Rows from block 2, named by matrix and row number. Rows with one number belong to one neuron. Each number is 200 + 30 x the weight over the matrix's rms, rounded and kept within 0 to 999. All counts start at 0.
# fc1: MLP up (model.blocks.2.mlp.fc1.weight, 1024x256), inputs 172-255
# fc2: MLP down (model.blocks.2.mlp.fc2.weight, 256x1024, transposed), outputs 172-255
fc1.131,204,228,236,218,210,239,213,204,236,123,199,167,218,208,227,213,193,164,183,172,204,187,187,213,203,217,264,201,158,185,182,238,214,234,216,195,219,195,120,180,161,170,151,225,196,247,243,223,198,144,209,169,137,174,199,160,231,222,188,161,215,164,183,222,265,182,235,245,156,194,212,235,237,198,234,178,201,147,213,229,210,235,178,208
fc2.131,238,194,185,204,169,184,169,247,170,231,150,175,243,234,250,226,221,161,222,266,223,203,190,193,185,204,249,234,173,207,207,178,183,189,182,191,256,192,224,191,164,169,182,168,184,160,196,243,210,206,175,173,183,237,192,232,221,204,187,223,150,203,187,154,207,170,243,211,226,202,174,165,187,238,214,228,195,131,100,170,180,205,210,178
fc1.132,184,199,223,262,215,238,199,214,183,185,177,213,205,272,218,203,181,199,242,224,192,196,218,184,185,174,258,187,223,181,178,205,272,183,191,197,198,200,156,214,172,194,188,218,215,212,175,188,180,169,221,224,230,178,238,217,193,177,196,189,194,151,175,195,229,175,164,194,185,200,241,170,186,198,128,214,210,222,189,186,198,209,192,214
fc2.132,179,199,271,223,239,154,211,276,179,136,226,257,195,111,193,173,230,136,130,197,194,203,252,190,263,270,206,185,191,245,137,163,203,207,182,167,170,171,215,187,185,174,210,165,196,233,176,218,208,229,202,189,188,222,168,149,201,183,207,207,213,178,199,221,215,208,216,223,240,260,178,283,208,212,214,212,195,190,143,149,194,174,241,224
fc1.133,200,193,205,201,288,164,167,187,204,181,183,206,195,177,191,206,211,246,151,160,206,197,267,194,171,248,226,189,181,211,244,210,205,186,167,240,164,241,205,237,213,236,193,235,214,192,210,200,207,180,190,263,198,196,206,199,160,172,218,146,226,203,261,194,150,234,190,197,219,251,187,192,193,259,253,223,166,190,146,172,158,138,185,223
fc2.133,199,246,194,181,165,175,144,195,251,176,216,168,205,198,219,183,192,170,253,205,210,203,215,216,217,172,219,214,196,229,188,236,190,195,122,136,200,209,195,131,204,228,175,106,173,233,250,186,195,219,193,212,241,190,180,196,226,217,189,212,180,206,183,160,219,246,223,270,219,143,176,176,231,216,156,204,178,175,226,198,177,158,160,162
fc1.134,200,137,183,185,200,262,220,236,181,169,193,228,166,198,260,154,214,204,220,151,165,209,194,200,169,225,193,151,206,211,182,201,218,247,213,167,192,199,230,249,208,175,206,197,158,201,247,240,227,200,228,147,221,189,169,214,186,258,168,155,213,249,183,216,169,185,166,166,176,242,159,193,182,172,229,183,201,176,124,255,229,211,215,220
fc2.134,180,190,206,190,182,210,221,222,193,164,223,146,221,169,186,216,207,176,229,211,201,248,234,274,201,200,192,219,216,235,229,174,215,181,227,195,204,176,196,171,161,219,215,268,221,165,227,179,207,227,209,245,241,144,217,235,184,176,223,176,220,239,201,212,173,175,219,164,176,226,221,181,166,214,242,157,223,229,170,189,238,176,197,178
fc1.135,217,192,203,188,176,194,214,183,231,200,196,232,226,175,228,131,218,212,206,194,219,210,173,225,251,223,231,233,161,207,213,219,222,224,211,167,194,270,237,285,206,159,252,191,249,217,227,243,165,203,190,192,164,186,190,167,175,261,191,177,202,210,152,198,230,208,180,234,173,245,231,180,160,218,238,161,153,135,188,219,246,271,211,223
fc2.135,179,185,217,154,237,238,180,227,165,230,224,170,191,196,261,201,295,159,175,185,244,206,248,243,179,181,214,262,256,225,213,201,157,205,177,212,208,267,220,170,227,127,166,199,207,212,145,183,199,192,202,159,198,276,171,211,199,208,168,211,228,226,199,237,223,199,188,206,186,190,148,172,216,231,237,165,223,168,180,136,127,159,138,193
fc1.136,219,202,223,277,248,196,204,126,231,174,226,158,188,299,234,179,182,182,192,201,202,172,214,202,223,186,168,212,165,212,201,219,176,310,164,167,210,165,191,177,181,164,245,182,203,200,197,191,138,208,215,145,194,177,217,201,242,185,105,190,173,216,179,254,191,190,176,213,156,175,154,165,171,147,161,197,206,244,206,171,257,183,217,212
fc2.136,206,178,220,157,184,231,195,212,177,131,185,146,210,215,222,182,146,150,239,207,211,169,173,181,140,156,220,203,213,227,196,201,199,167,181,206,237,228,240,206,220,199,218,207,156,212,203,208,155,188,224,220,182,261,148,195,167,231,185,206,181,211,141,242,252,152,223,294,217,209,265,193,180,228,220,270,231,199,195,238,169,236,266,202
fc1.137,175,168,233,195,233,206,197,175,167,205,189,213,162,193,237,183,158,224,156,180,210,180,180,184,193,269,217,192,189,180,253,203,204,144,186,194,212,218,150,230,174,202,151,173,209,168,166,252,144,200,216,274,215,187,178,188,164,204,208,186,208,208,183,238,200,210,182,190,220,213,262,201,204,241,214,154,214,167,236,215,171,176,176,201
fc2.137,182,206,236,232,180,200,160,187,209,199,166,176,178,177,192,174,205,205,223,223,175,245,179,180,204,170,200,192,161,238,172,140,197,218,185,187,210,195,155,214,202,209,174,183,178,183,214,209,222,249,202,181,235,190,186,161,221,200,178,279,203,163,175,181,210,237,218,253,205,203,241,226,207,180,201,207,153,259,220,212,191,233,207,244
fc1.138,195,178,150,197,221,202,158,207,218,207,182,239,230,197,209,228,215,181,194,211,192,225,198,176,210,171,225,194,171,197,177,202,260,216,193,215,197,252,186,166,205,233,218,155,129,207,186,224,202,160,193,238,234,128,272,227,221,168,180,152,193,198,184,179,174,207,269,207,132,252,211,212,145,183,228,202,231,100,184,252,244,183,227,224
fc2.138,194,190,192,217,229,157,220,163,223,212,199,214,206,213,164,217,252,238,152,255,268,202,174,229,188,215,253,178,244,196,225,146,207,200,202,162,186,221,192,224,215,210,187,230,191,207,137,220,199,174,273,131,184,191,197,227,200,251,186,187,242,201,156,177,226,227,177,131,171,229,205,229,161,193,174,195,228,154,188,166,173,191,178,167
fc1.139,223,189,194,212,238,214,174,239,220,198,190,282,186,199,195,185,189,213,220,209,140,237,203,197,192,186,224,165,201,150,217,238,182,196,208,186,203,211,186,234,184,220,157,135,197,153,174,177,155,216,220,198,214,165,152,174,185,220,185,212,226,226,178,184,189,188,179,220,200,188,211,199,212,190,188,221,210,224,192,251,240,193,213,251
fc2.139,177,266,191,165,226,171,187,233,210,236,192,220,212,160,212,213,172,147,181,212,215,200,210,210,219,214,200,214,149,192,220,218,177,190,185,205,185,176,189,210,140,184,217,262,176,202,210,199,234,190,150,223,225,211,204,248,198,173,222,198,223,173,196,234,211,196,225,199,220,204,178,148,220,207,208,186,179,229,177,176,210,240,155,195
fc1.140,221,215,266,233,188,211,161,174,205,212,205,202,169,218,183,240,156,228,115,172,182,145,217,160,175,198,305,186,182,160,190,190,180,202,171,211,195,274,162,198,189,187,162,209,241,153,228,234,167,172,196,231,205,181,266,190,216,152,169,192,241,169,236,219,158,156,212,196,199,184,199,239,230,217,123,217,195,205,239,206,196,175,208,246
fc2.140,279,224,200,197,170,154,188,221,190,146,167,195,188,176,245,242,222,249,190,202,141,226,215,201,217,193,208,196,218,118,210,210,156,193,166,184,181,137,218,203,229,153,206,212,196,237,141,220,226,254,192,266,178,174,171,230,184,241,175,190,217,205,189,229,164,238,224,186,206,216,194,144,237,209,180,200,242,215,219,196,248,188,174,193
fc1.141,176,214,281,221,288,278,166,182,240,217,227,191,198,179,202,196,175,194,139,214,243,178,239,207,212,187,248,171,208,137,266,212,189,206,204,286,159,220,197,228,203,169,134,217,194,211,155,137,141,132,183,189,227,157,205,205,210,172,198,180,194,209,195,224,190,140,186,203,186,186,227,274,224,193,196,171,174,188,224,203,267,163,198,214
fc2.141,221,232,211,192,159,184,180,228,199,213,188,110,232,201,194,216,223,246,211,214,188,130,188,183,146,190,243,184,203,179,222,194,191,191,188,171,165,181,258,185,229,231,181,179,175,183,201,250,217,136,201,206,198,179,201,205,162,182,213,217,188,233,269,217,217,218,211,229,158,200,158,166,138,215,214,178,232,151,186,124,198,206,207,135
fc1.142,208,247,179,257,264,210,220,240,265,186,162,194,227,233,216,188,191,187,253,247,190,190,170,178,160,218,207,212,158,142,214,205,234,194,190,138,191,196,205,148,164,230,203,155,160,203,186,188,226,213,232,192,225,159,177,167,204,227,190,164,223,216,174,172,228,205,176,203,141,191,196,206,241,183,203,182,183,136,195,221,204,245,286,205
fc2.142,196,169,201,185,168,181,191,194,205,218,183,185,165,209,224,194,226,202,191,230,232,203,246,184,217,175,204,172,189,194,168,173,133,186,206,257,213,179,202,216,187,209,202,218,177,216,182,211,184,252,204,158,206,194,191,223,247,209,245,192,184,180,163,184,180,201,237,171,203,127,225,200,192,189,173,218,211,200,206,216,190,220,179,205
fc1.143,158,242,196,180,270,240,192,180,194,200,229,227,194,173,194,188,241,168,215,152,175,170,237,226,211,241,241,191,243,221,174,186,216,218,177,189,192,233,151,192,192,158,134,265,194,181,252,179,159,196,181,231,195,141,204,199,214,184,159,190,184,253,183,162,235,196,189,218,248,188,211,137,193,198,207,192,154,183,189,140,261,273,190,213
fc2.143,170,198,196,197,165,192,208,176,202,249,152,215,224,221,162,161,190,258,212,169,201,145,149,154,208,246,206,212,142,158,160,216,144,199,223,201,228,218,256,217,165,222,190,168,194,199,214,198,168,180,188,165,240,177,187,183,163,205,247,189,191,223,221,252,108,219,256,237,187,203,196,176,202,167,216,204,159,171,177,212,197,213,150,211
fc1.144,186,174,196,223,223,180,183,202,238,202,217,254,167,232,228,238,198,169,156,253,180,193,216,188,227,174,179,194,188,148,226,208,197,268,163,209,199,207,170,221,204,200,152,171,181,195,182,160,204,201,180,175,210,195,189,201,167,206,191,206,166,230,204,206,154,208,193,189,177,166,222,226,236,204,195,221,241,194,199,202,244,159,165,236
fc2.144,186,198,193,223,200,134,203,175,150,128,215,233,216,190,179,171,199,179,209,206,198,175,224,177,200,208,173,169,182,207,190,217,201,174,170,200,184,238,212,191,185,221,190,223,193,180,221,166,173,174,218,171,177,216,196,181,209,171,194,226,176,171,189,183,187,183,242,241,181,239,179,202,175,202,226,237,191,194,180,197,220,193,219,184
fc1.146,166,183,219,206,214,229,181,184,211,229,170,187,152,170,229,201,152,141,197,159,177,183,225,208,231,204,171,159,249,186,228,265,191,204,251,159,218,177,175,188,153,153,136,205,198,224,251,192,177,203,166,168,224,177,193,243,194,196,178,214,195,208,221,229,213,173,239,200,153,217,266,184,180,213,244,180,199,170,229,220,279,208,251,221
fc2.146,209,169,210,186,207,202,217,174,219,145,189,183,182,195,274,227,117,187,185,213,241,229,185,188,232,119,221,212,172,234,219,214,201,205,193,217,250,214,208,186,177,142,262,251,191,227,198,207,181,192,173,198,125,216,180,259,194,180,204,196,155,237,188,192,118,221,246,243,192,220,144,189,202,249,184,224,207,229,165,253,247,205,160,194
fc1.147,184,153,218,177,207,152,183,216,190,189,199,211,206,184,200,167,174,149,182,137,188,203,176,243,205,219,173,159,178,148,226,189,244,219,179,192,205,235,158,183,188,182,142,257,243,203,204,177,169,185,256,195,197,205,211,181,129,221,247,156,213,225,181,165,227,193,187,193,150,257,213,229,230,197,210,196,159,199,162,155,182,218,201,215
fc2.147,181,216,233,204,208,204,198,210,202,197,188,193,171,238,217,242,113,227,184,217,175,161,225,194,224,194,234,234,188,219,185,289,220,150,171,163,152,191,184,172,173,222,165,246,181,170,128,182,163,217,217,212,223,180,181,172,235,179,192,216,179,112,197,242,180,308,233,240,195,244,158,167,207,167,228,205,149,196,163,171,195,209,229,199
fc1.148,172,160,206,258,227,200,159,207,173,194,173,229,225,202,226,207,195,188,199,175,169,151,179,163,218,206,193,152,196,168,182,163,226,236,204,224,241,218,178,165,228,169,189,143,234,196,231,185,176,200,212,261,174,217,220,224,157,232,193,200,230,163,205,161,219,180,175,158,210,212,191,218,165,213,224,162,211,214,160,244,130,194,166,238
fc2.148,138,248,196,162,270,199,169,182,231,216,219,191,217,225,219,125,196,243,180,169,216,163,228,175,152,201,180,170,224,179,196,209,150,285,251,160,150,258,226,258,238,184,219,218,168,166,173,172,239,258,179,227,195,224,215,237,197,190,186,168,186,200,246,223,207,192,203,193,216,177,201,170,185,207,232,150,136,258,254,164,240,200,236,154
fc1.149,167,209,208,233,199,196,217,141,229,200,240,241,188,204,227,158,200,254,201,190,190,163,201,223,191,145,196,155,236,213,205,207,218,178,203,232,232,272,163,183,189,184,125,189,241,223,194,205,198,263,197,193,170,237,213,208,238,175,179,179,217,195,200,237,167,208,190,222,226,171,174,178,168,228,220,164,147,189,202,279,231,199,155,211
fc2.149,164,202,184,164,222,199,222,262,201,199,198,243,195,146,179,205,242,229,193,224,224,243,192,179,183,261,166,196,196,211,177,197,249,228,190,147,240,137,232,179,215,245,198,198,157,205,194,126,211,221,153,182,222,211,216,251,220,222,234,187,178,152,191,175,232,155,218,227,228,155,189,261,228,186,173,180,289,209,233,206,257,211,219,208
fc1.150,244,204,243,203,226,255,199,120,232,169,214,177,225,200,189,168,183,203,180,216,130,179,280,200,194,166,218,202,242,232,215,205,211,214,206,181,163,194,168,181,249,184,151,242,179,211,187,173,157,180,179,181,151,132,192,230,219,203,197,177,153,188,196,217,209,200,197,217,133,236,231,196,166,285,252,190,171,144,172,185,255,216,171,239
fc2.150,172,215,207,192,199,211,276,159,178,251,193,186,211,236,232,274,172,205,229,188,188,167,186,197,165,191,200,222,223,226,163,230,249,212,197,179,185,124,183,211,195,180,166,238,212,221,227,194,200,161,171,194,232,197,261,260,200,246,272,201,156,202,265,152,167,174,230,189,222,214,203,215,214,240,232,197,251,178,205,211,204,162,195,155
fc1.151,196,232,315,205,198,255,225,198,214,166,183,189,207,217,189,208,173,213,187,213,154,121,230,186,184,190,215,220,151,190,188,233,244,229,206,227,206,213,174,174,160,132,212,213,157,173,170,216,185,210,195,235,199,176,210,247,222,219,190,167,191,197,183,185,171,206,165,168,189,159,217,211,161,148,222,161,190,200,175,213,203,212,272,204
fc2.151,216,197,205,229,176,152,199,239,226,211,166,169,222,229,170,190,222,155,188,234,201,152,173,162,195,180,228,274,155,170,186,218,190,190,178,207,228,181,154,244,204,157,209,217,191,221,186,200,193,178,188,199,170,200,186,156,156,165,183,235,209,168,239,203,228,199,204,221,166,136,185,179,206,240,185,219,211,219,212,199,259,137,216,148
fc1.152,195,204,227,173,201,197,221,227,204,201,178,236,191,236,135,224,217,272,176,153,209,158,227,199,189,172,247,225,234,254,226,213,228,234,229,160,124,202,235,229,164,194,208,198,185,253,214,159,220,211,213,159,179,174,200,206,196,215,208,169,175,217,158,219,211,188,206,201,96,227,194,188,177,188,239,161,237,191,147,195,175,184,278,209
fc2.152,280,220,241,167,200,213,230,168,200,254,151,216,195,197,228,225,200,205,175,189,190,177,195,178,191,257,210,228,202,220,176,176,243,191,141,146,145,221,171,230,212,170,144,209,198,227,264,209,156,194,201,215,192,216,206,196,138,194,146,254,168,193,228,209,213,185,228,207,172,183,225,154,211,154,219,237,166,172,189,198,231,175,200,172
fc1.153,174,209,270,213,201,243,152,185,139,162,175,243,196,262,193,168,221,209,244,212,198,200,230,200,180,157,189,198,185,169,215,181,208,215,164,210,158,218,238,189,138,212,226,184,177,226,129,173,226,231,236,224,178,210,215,207,121,288,211,212,143,193,239,208,231,216,251,226,171,223,247,268,183,224,225,234,220,199,224,187,222,136,174,225
fc2.153,189,210,207,195,177,238,218,256,228,229,243,170,198,177,188,235,144,239,219,143,178,186,158,223,218,205,139,281,200,174,177,215,195,236,218,193,181,194,166,246,221,191,163,203,187,231,182,244,197,204,181,168,208,224,236,196,224,160,244,215,213,215,197,151,198,205,195,147,197,127,224,175,216,181,182,224,182,193,167,228,245,222,177,127
fc1.154,159,238,231,234,191,213,189,238,187,189,195,194,198,219,144,173,166,182,220,167,159,148,188,187,172,214,217,217,199,200,184,255,219,169,190,211,161,212,211,144,152,166,204,239,194,190,181,181,234,216,182,212,189,177,205,238,190,161,185,194,162,221,229,221,230,211,212,209,150,214,205,214,179,198,230,174,243,185,195,211,217,174,239,216
fc2.154,224,209,231,179,206,227,211,237,195,225,181,197,222,178,164,179,186,246,200,240,180,168,151,198,220,232,204,214,173,197,187,164,230,215,244,177,154,226,236,237,263,200,168,209,210,243,208,167,227,223,181,188,239,191,177,224,137,216,224,266,232,163,222,202,229,158,185,215,251,227,149,234,220,220,205,191,192,215,202,241,285,198,206,147
fc1.155,190,199,192,233,178,153,184,205,188,180,163,228,168,224,182,226,193,209,240,247,221,196,181,170,174,173,197,140,178,117,210,223,279,174,234,200,195,199,227,149,214,227,183,217,176,207,250,211,129,218,262,182,207,169,222,211,173,156,160,210,241,217,207,174,198,198,213,198,176,232,249,197,241,228,181,219,238,212,165,184,189,166,206,237
fc2.155,151,228,238,184,212,165,160,208,231,270,154,172,253,199,232,165,200,159,194,204,141,244,228,301,228,212,216,168,207,172,190,217,183,214,255,150,192,143,218,219,171,175,157,201,184,209,129,185,197,186,211,260,156,230,220,246,244,213,140,183,237,183,236,232,214,231,193,167,158,153,244,137,210,190,235,164,207,231,213,132,230,142,262,149
fc1.156,166,173,113,227,253,211,127,158,225,219,245,206,198,201,207,220,196,176,194,212,190,198,215,234,243,181,229,196,243,231,237,184,186,255,242,238,229,223,162,204,181,186,173,231,194,171,239,201,206,257,187,202,191,156,190,250,217,224,181,160,138,229,182,218,216,211,167,167,218,230,217,205,217,183,205,189,180,214,210,197,209,217,159,208
fc2.156,221,192,176,182,240,232,143,154,206,219,230,147,154,186,178,183,258,210,223,203,165,180,264,228,169,199,237,201,168,230,192,151,135,239,180,246,165,218,223,202,199,212,196,133,209,199,208,195,232,235,189,222,197,204,213,239,221,214,210,201,250,200,168,199,209,200,152,202,212,208,198,240,243,136,206,195,182,184,170,169,214,177,189,221
fc1.157,169,224,225,214,232,191,192,196,212,242,202,192,161,264,219,227,212,153,226,215,230,149,205,228,251,225,219,209,176,197,191,272,220,228,208,188,180,205,187,214,171,205,165,163,169,187,147,169,173,203,222,210,202,229,263,233,170,249,193,187,171,212,217,212,187,192,107,173,251,208,224,226,215,212,228,162,159,234,212,224,171,178,203,151
fc2.157,194,164,241,206,164,167,260,230,188,179,179,242,176,172,167,161,213,192,175,155,185,183,167,217,136,239,172,248,178,198,223,166,215,162,202,197,209,158,201,193,175,246,236,238,218,210,145,209,183,223,191,159,180,157,170,188,222,164,223,155,190,203,185,199,188,151,204,178,185,187,188,243,213,194,171,209,242,165,162,276,235,249,215,248
fc1.158,181,175,161,214,222,220,251,213,170,182,173,231,225,152,191,208,164,195,210,194,160,165,241,208,190,201,208,192,187,175,229,213,201,206,156,209,199,237,163,232,207,141,197,224,213,172,163,222,188,174,256,192,212,222,237,197,153,225,217,196,125,210,175,194,185,203,216,226,233,221,225,235,222,209,235,201,147,165,192,161,220,178,179,247
fc2.158,220,185,145,182,179,223,231,156,227,251,197,222,193,223,158,185,220,241,232,209,242,180,169,198,234,182,214,281,236,191,193,202,227,169,212,203,125,221,197,185,224,177,233,234,174,211,265,186,228,204,215,200,180,195,177,180,138,221,190,249,191,202,176,165,164,218,211,231,197,163,203,196,240,207,236,168,189,218,225,195,164,183,197,145
fc1.159,167,260,219,209,209,266,138,202,184,246,192,195,160,215,193,224,210,162,201,184,212,174,198,219,159,129,215,192,213,149,185,254,200,214,162,183,212,161,210,215,143,215,200,169,176,192,135,178,183,163,188,221,209,209,181,229,185,265,200,219,233,146,267,262,195,170,227,193,216,205,237,245,219,195,176,189,226,212,181,160,194,188,209,248
fc2.159,233,171,200,211,217,185,227,260,211,229,145,220,178,205,247,204,172,194,150,179,164,163,197,236,252,210,196,231,168,173,221,228,175,230,214,167,224,195,195,178,201,209,195,180,196,189,182,168,221,218,183,176,191,242,174,175,214,174,111,208,140,213,196,155,192,191,262,179,205,186,240,170,180,233,136,233,282,237,235,193,223,170,190,173
fc1.160,182,166,161,206,211,162,188,193,174,185,131,227,154,265,215,252,222,180,212,208,190,192,189,194,183,229,171,164,173,153,234,218,203,201,184,202,204,208,180,215,164,188,160,244,227,138,179,193,189,173,194,232,209,137,220,151,151,197,220,190,199,183,230,236,186,206,175,220,272,228,222,223,224,189,237,174,207,226,216,206,245,226,206,217
fc2.160,215,198,231,187,221,228,155,233,199,182,156,167,199,198,208,174,214,168,180,199,185,231,232,269,239,185,167,225,198,264,197,186,210,237,237,237,213,222,184,150,232,174,172,205,188,212,173,218,287,254,201,195,153,188,159,212,216,188,169,227,198,165,203,164,200,254,154,171,161,250,220,187,154,224,183,217,274,204,214,217,164,198,202,217
fc1.161,211,187,245,284,206,210,170,94,209,163,254,172,175,248,187,219,195,207,174,173,201,159,247,180,185,162,212,209,242,156,176,215,222,188,183,208,192,199,166,196,184,141,182,225,211,184,95,164,136,206,233,194,212,206,164,224,225,203,243,215,225,229,203,186,200,191,236,160,158,243,216,204,164,169,221,199,202,218,194,197,199,172,244,201
fc2.161,193,188,227,176,232,211,241,208,192,204,180,151,204,171,192,151,208,178,187,167,214,161,156,189,141,198,165,175,192,206,247,212,252,233,207,130,195,158,205,190,211,196,142,274,219,189,227,156,160,209,205,226,201,170,169,192,155,185,143,201,166,205,258,194,231,168,219,197,222,219,213,221,199,180,220,191,233,181,239,215,217,139,191,184
fc1.162,226,201,154,301,220,238,194,204,168,193,189,222,189,224,227,178,153,176,219,237,110,214,172,222,182,198,229,151,211,195,141,190,171,199,201,184,207,245,224,187,231,225,182,203,194,233,211,217,162,206,211,185,219,177,188,212,164,226,155,152,198,219,200,186,228,217,162,202,180,291,198,204,136,227,238,212,207,203,124,181,190,183,214,235
fc2.162,153,211,128,189,261,173,194,163,177,264,161,214,179,180,227,165,229,201,172,255,152,207,174,230,192,233,201,167,167,177,184,192,197,221,271,198,213,226,212,214,188,225,200,184,180,210,199,215,212,157,242,198,202,231,211,201,178,228,225,183,207,179,216,202,170,239,181,216,265,178,228,202,183,189,191,182,207,205,213,201,207,187,215,210
fc1.163,200,210,313,228,227,254,167,231,196,159,193,221,163,173,156,182,140,219,228,199,193,146,212,178,207,206,263,208,233,181,221,206,220,190,160,200,150,175,183,258,155,134,205,216,192,223,185,199,212,210,199,236,194,185,167,275,194,220,211,180,159,189,233,256,229,154,246,217,189,241,191,149,183,203,182,222,243,225,190,169,206,204,215,197
fc2.163,193,154,245,203,192,200,264,170,218,213,233,245,181,211,199,202,209,225,229,164,205,110,168,142,191,220,210,214,220,201,207,222,220,223,221,188,181,223,196,236,186,173,172,202,237,221,223,184,195,207,194,210,179,196,182,141,161,212,156,271,176,151,229,192,198,168,170,298,251,214,211,205,228,164,158,178,211,206,246,234,235,144,197,177
fc1.164,189,231,135,251,239,202,184,185,200,212,190,189,163,266,240,188,223,204,188,240,191,204,183,189,177,157,285,202,245,199,227,216,220,202,202,156,191,258,227,182,216,192,174,159,195,185,154,244,190,167,247,212,250,183,258,200,172,229,151,225,155,193,196,248,200,212,223,192,180,231,192,168,153,169,236,220,239,127,156,197,238,263,180,153
fc2.164,234,193,172,240,171,207,185,186,213,137,227,169,164,191,235,258,169,182,199,165,145,231,209,167,253,220,173,173,196,174,190,230,183,188,174,249,207,196,213,181,246,189,185,230,230,230,186,196,234,160,158,243,185,250,164,229,235,159,203,184,230,177,173,246,218,214,139,200,151,192,226,184,211,245,177,213,234,144,228,152,229,221,157,193
fc1.165,198,249,200,190,218,210,173,257,156,212,159,213,200,227,207,189,119,222,160,163,178,155,157,237,160,235,234,204,164,204,198,235,280,188,187,182,205,201,183,189,149,205,179,228,187,171,213,224,195,182,196,171,174,143,212,191,197,244,182,217,170,163,186,233,187,216,168,233,185,213,208,184,196,206,182,196,168,173,227,263,166,197,203,206
fc2.165,224,207,224,211,188,219,215,210,274,264,196,132,219,165,193,158,217,231,185,205,261,167,210,212,154,213,169,248,185,193,212,165,257,174,211,234,156,179,174,227,200,236,190,251,148,211,222,223,170,186,177,199,255,250,164,214,210,184,249,222,219,187,188,174,168,182,180,218,172,217,160,175,190,195,234,196,165,209,155,204,212,191,191,158
fc1.166,190,154,187,226,180,174,254,233,172,198,246,197,224,228,163,187,173,175,185,180,172,210,189,208,242,132,238,197,217,217,182,237,184,217,204,181,184,237,155,199,139,182,137,221,174,191,201,214,164,194,158,208,181,170,281,242,197,169,167,177,197,228,185,261,213,205,197,229,148,205,171,206,201,229,162,182,236,196,175,190,206,168,177,222
fc2.166,236,198,176,181,222,224,205,178,214,212,224,219,210,178,208,147,221,139,224,214,215,182,187,205,216,231,201,215,216,269,179,172,214,197,171,200,157,219,228,159,197,197,234,215,257,191,179,198,234,218,212,200,252,180,207,162,206,209,236,241,212,214,190,190,159,209,216,215,186,195,154,207,196,219,177,188,176,231,200,192,163,213,157,245
fc1.167,200,169,189,190,219,228,159,142,187,175,230,201,191,216,234,174,207,206,232,238,161,200,244,247,191,223,213,169,189,213,206,203,199,220,169,239,166,294,197,182,223,214,162,140,217,167,174,201,151,231,267,203,198,157,164,207,182,231,224,156,174,234,191,152,151,233,148,204,217,249,170,206,204,212,230,220,156,170,194,200,184,185,200,217
fc2.167,189,171,150,196,246,130,152,185,241,236,214,218,236,216,212,170,152,197,162,172,200,257,188,156,190,204,139,163,205,212,184,242,160,199,212,171,214,212,195,181,207,224,170,178,188,211,178,178,235,179,228,185,232,181,228,198,217,190,201,163,189,223,149,201,228,266,218,182,155,194,157,150,167,192,216,170,223,161,216,263,196,202,207,243
fc1.168,165,187,178,222,235,234,157,179,225,171,199,152,181,171,219,193,172,247,158,234,70,161,191,191,220,208,194,141,245,164,246,213,213,216,205,269,191,173,189,149,226,191,170,193,223,185,155,170,213,214,190,162,190,143,197,291,206,157,199,153,227,207,237,242,253,181,226,198,171,219,236,190,226,176,214,155,221,234,182,231,199,226,218,225
fc2.168,181,131,215,217,154,217,230,252,189,214,134,184,202,219,166,225,163,148,199,201,196,232,199,218,244,200,251,179,195,218,236,247,223,157,208,149,202,215,193,212,224,148,216,185,229,203,127,237,172,207,229,209,145,183,98,164,176,213,174,250,197,188,201,246,147,223,211,208,194,225,253,146,114,246,187,171,126,193,229,223,175,176,198,227
fc1.169,197,150,170,246,214,189,140,219,194,221,224,184,173,235,202,216,186,213,147,238,164,179,209,191,227,163,224,175,219,174,194,153,183,298,187,189,214,214,197,283,208,176,207,201,180,211,133,208,188,224,213,166,242,171,231,225,163,226,177,232,153,212,180,222,208,192,189,207,190,204,219,252,243,234,180,249,249,210,187,220,179,209,156,205
fc2.169,193,188,239,186,219,168,205,193,203,187,213,190,200,179,181,171,170,171,279,203,170,177,201,205,211,158,183,209,219,193,199,241,203,172,135,191,173,196,205,203,179,223,160,211,208,200,278,142,203,212,213,207,157,261,188,172,256,212,214,209,215,199,198,214,167,189,221,276,248,190,204,172,203,178,217,200,220,164,166,202,225,207,231,183
fc1.170,251,168,222,167,217,197,188,188,228,216,234,246,212,221,164,195,215,243,222,237,210,179,178,218,207,243,189,205,193,165,228,219,199,248,231,202,193,203,216,182,198,176,220,232,214,174,170,160,169,160,229,209,237,216,209,218,163,264,255,200,210,231,125,187,217,193,151,155,184,266,205,258,128,225,233,197,202,165,189,223,181,208,229,227
fc2.170,206,179,249,158,161,217,182,252,229,184,208,173,187,198,212,201,161,221,212,147,174,204,245,163,202,233,167,214,208,233,189,136,178,179,191,143,248,184,218,189,214,239,183,232,179,146,213,195,167,191,207,185,210,184,219,164,167,146,196,195,197,148,222,200,216,210,166,184,219,192,159,218,245,211,226,179,210,198,184,173,181,207,239,198
fc1.171,206,147,227,190,216,274,219,218,171,192,181,286,238,167,177,237,189,218,171,203,215,211,222,197,155,183,237,180,178,145,230,200,208,137,201,205,161,196,186,254,208,218,177,198,203,230,208,228,202,167,193,135,196,215,191,224,164,263,161,171,200,180,273,213,199,169,225,242,142,219,158,230,152,271,204,241,180,212,203,256,194,160,146,174
fc2.171,199,177,193,179,199,217,184,217,185,176,144,157,229,306,205,217,186,214,287,278,153,221,252,222,196,230,202,228,221,246,227,199,218,260,231,161,199,175,236,166,150,227,211,238,197,165,271,152,220,221,189,204,128,140,223,184,198,202,226,185,181,184,208,186,228,203,162,215,162,205,235,210,202,198,159,194,210,209,198,155,186,164,217,149
fc1.172,220,126,160,179,202,178,189,235,210,213,173,160,224,195,193,182,214,226,188,186,183,158,229,198,186,218,211,203,243,164,162,252,239,207,193,210,166,238,221,188,222,165,192,259,303,198,192,167,208,261,217,176,140,157,183,210,160,262,226,202,173,216,223,195,234,219,181,236,154,226,184,200,230,235,249,188,205,144,201,183,198,205,196,221
fc2.172,209,176,164,152,217,231,216,159,227,154,195,239,207,212,199,194,141,267,200,236,230,124,216,198,185,147,205,212,226,244,184,177,256,185,200,190,226,203,252,176,167,204,210,218,152,185,194,148,113,237,173,204,190,208,242,202,222,232,217,133,251,187,228,187,167,210,227,182,201,194,211,214,186,234,180,164,195,256,183,225,193,221,168,175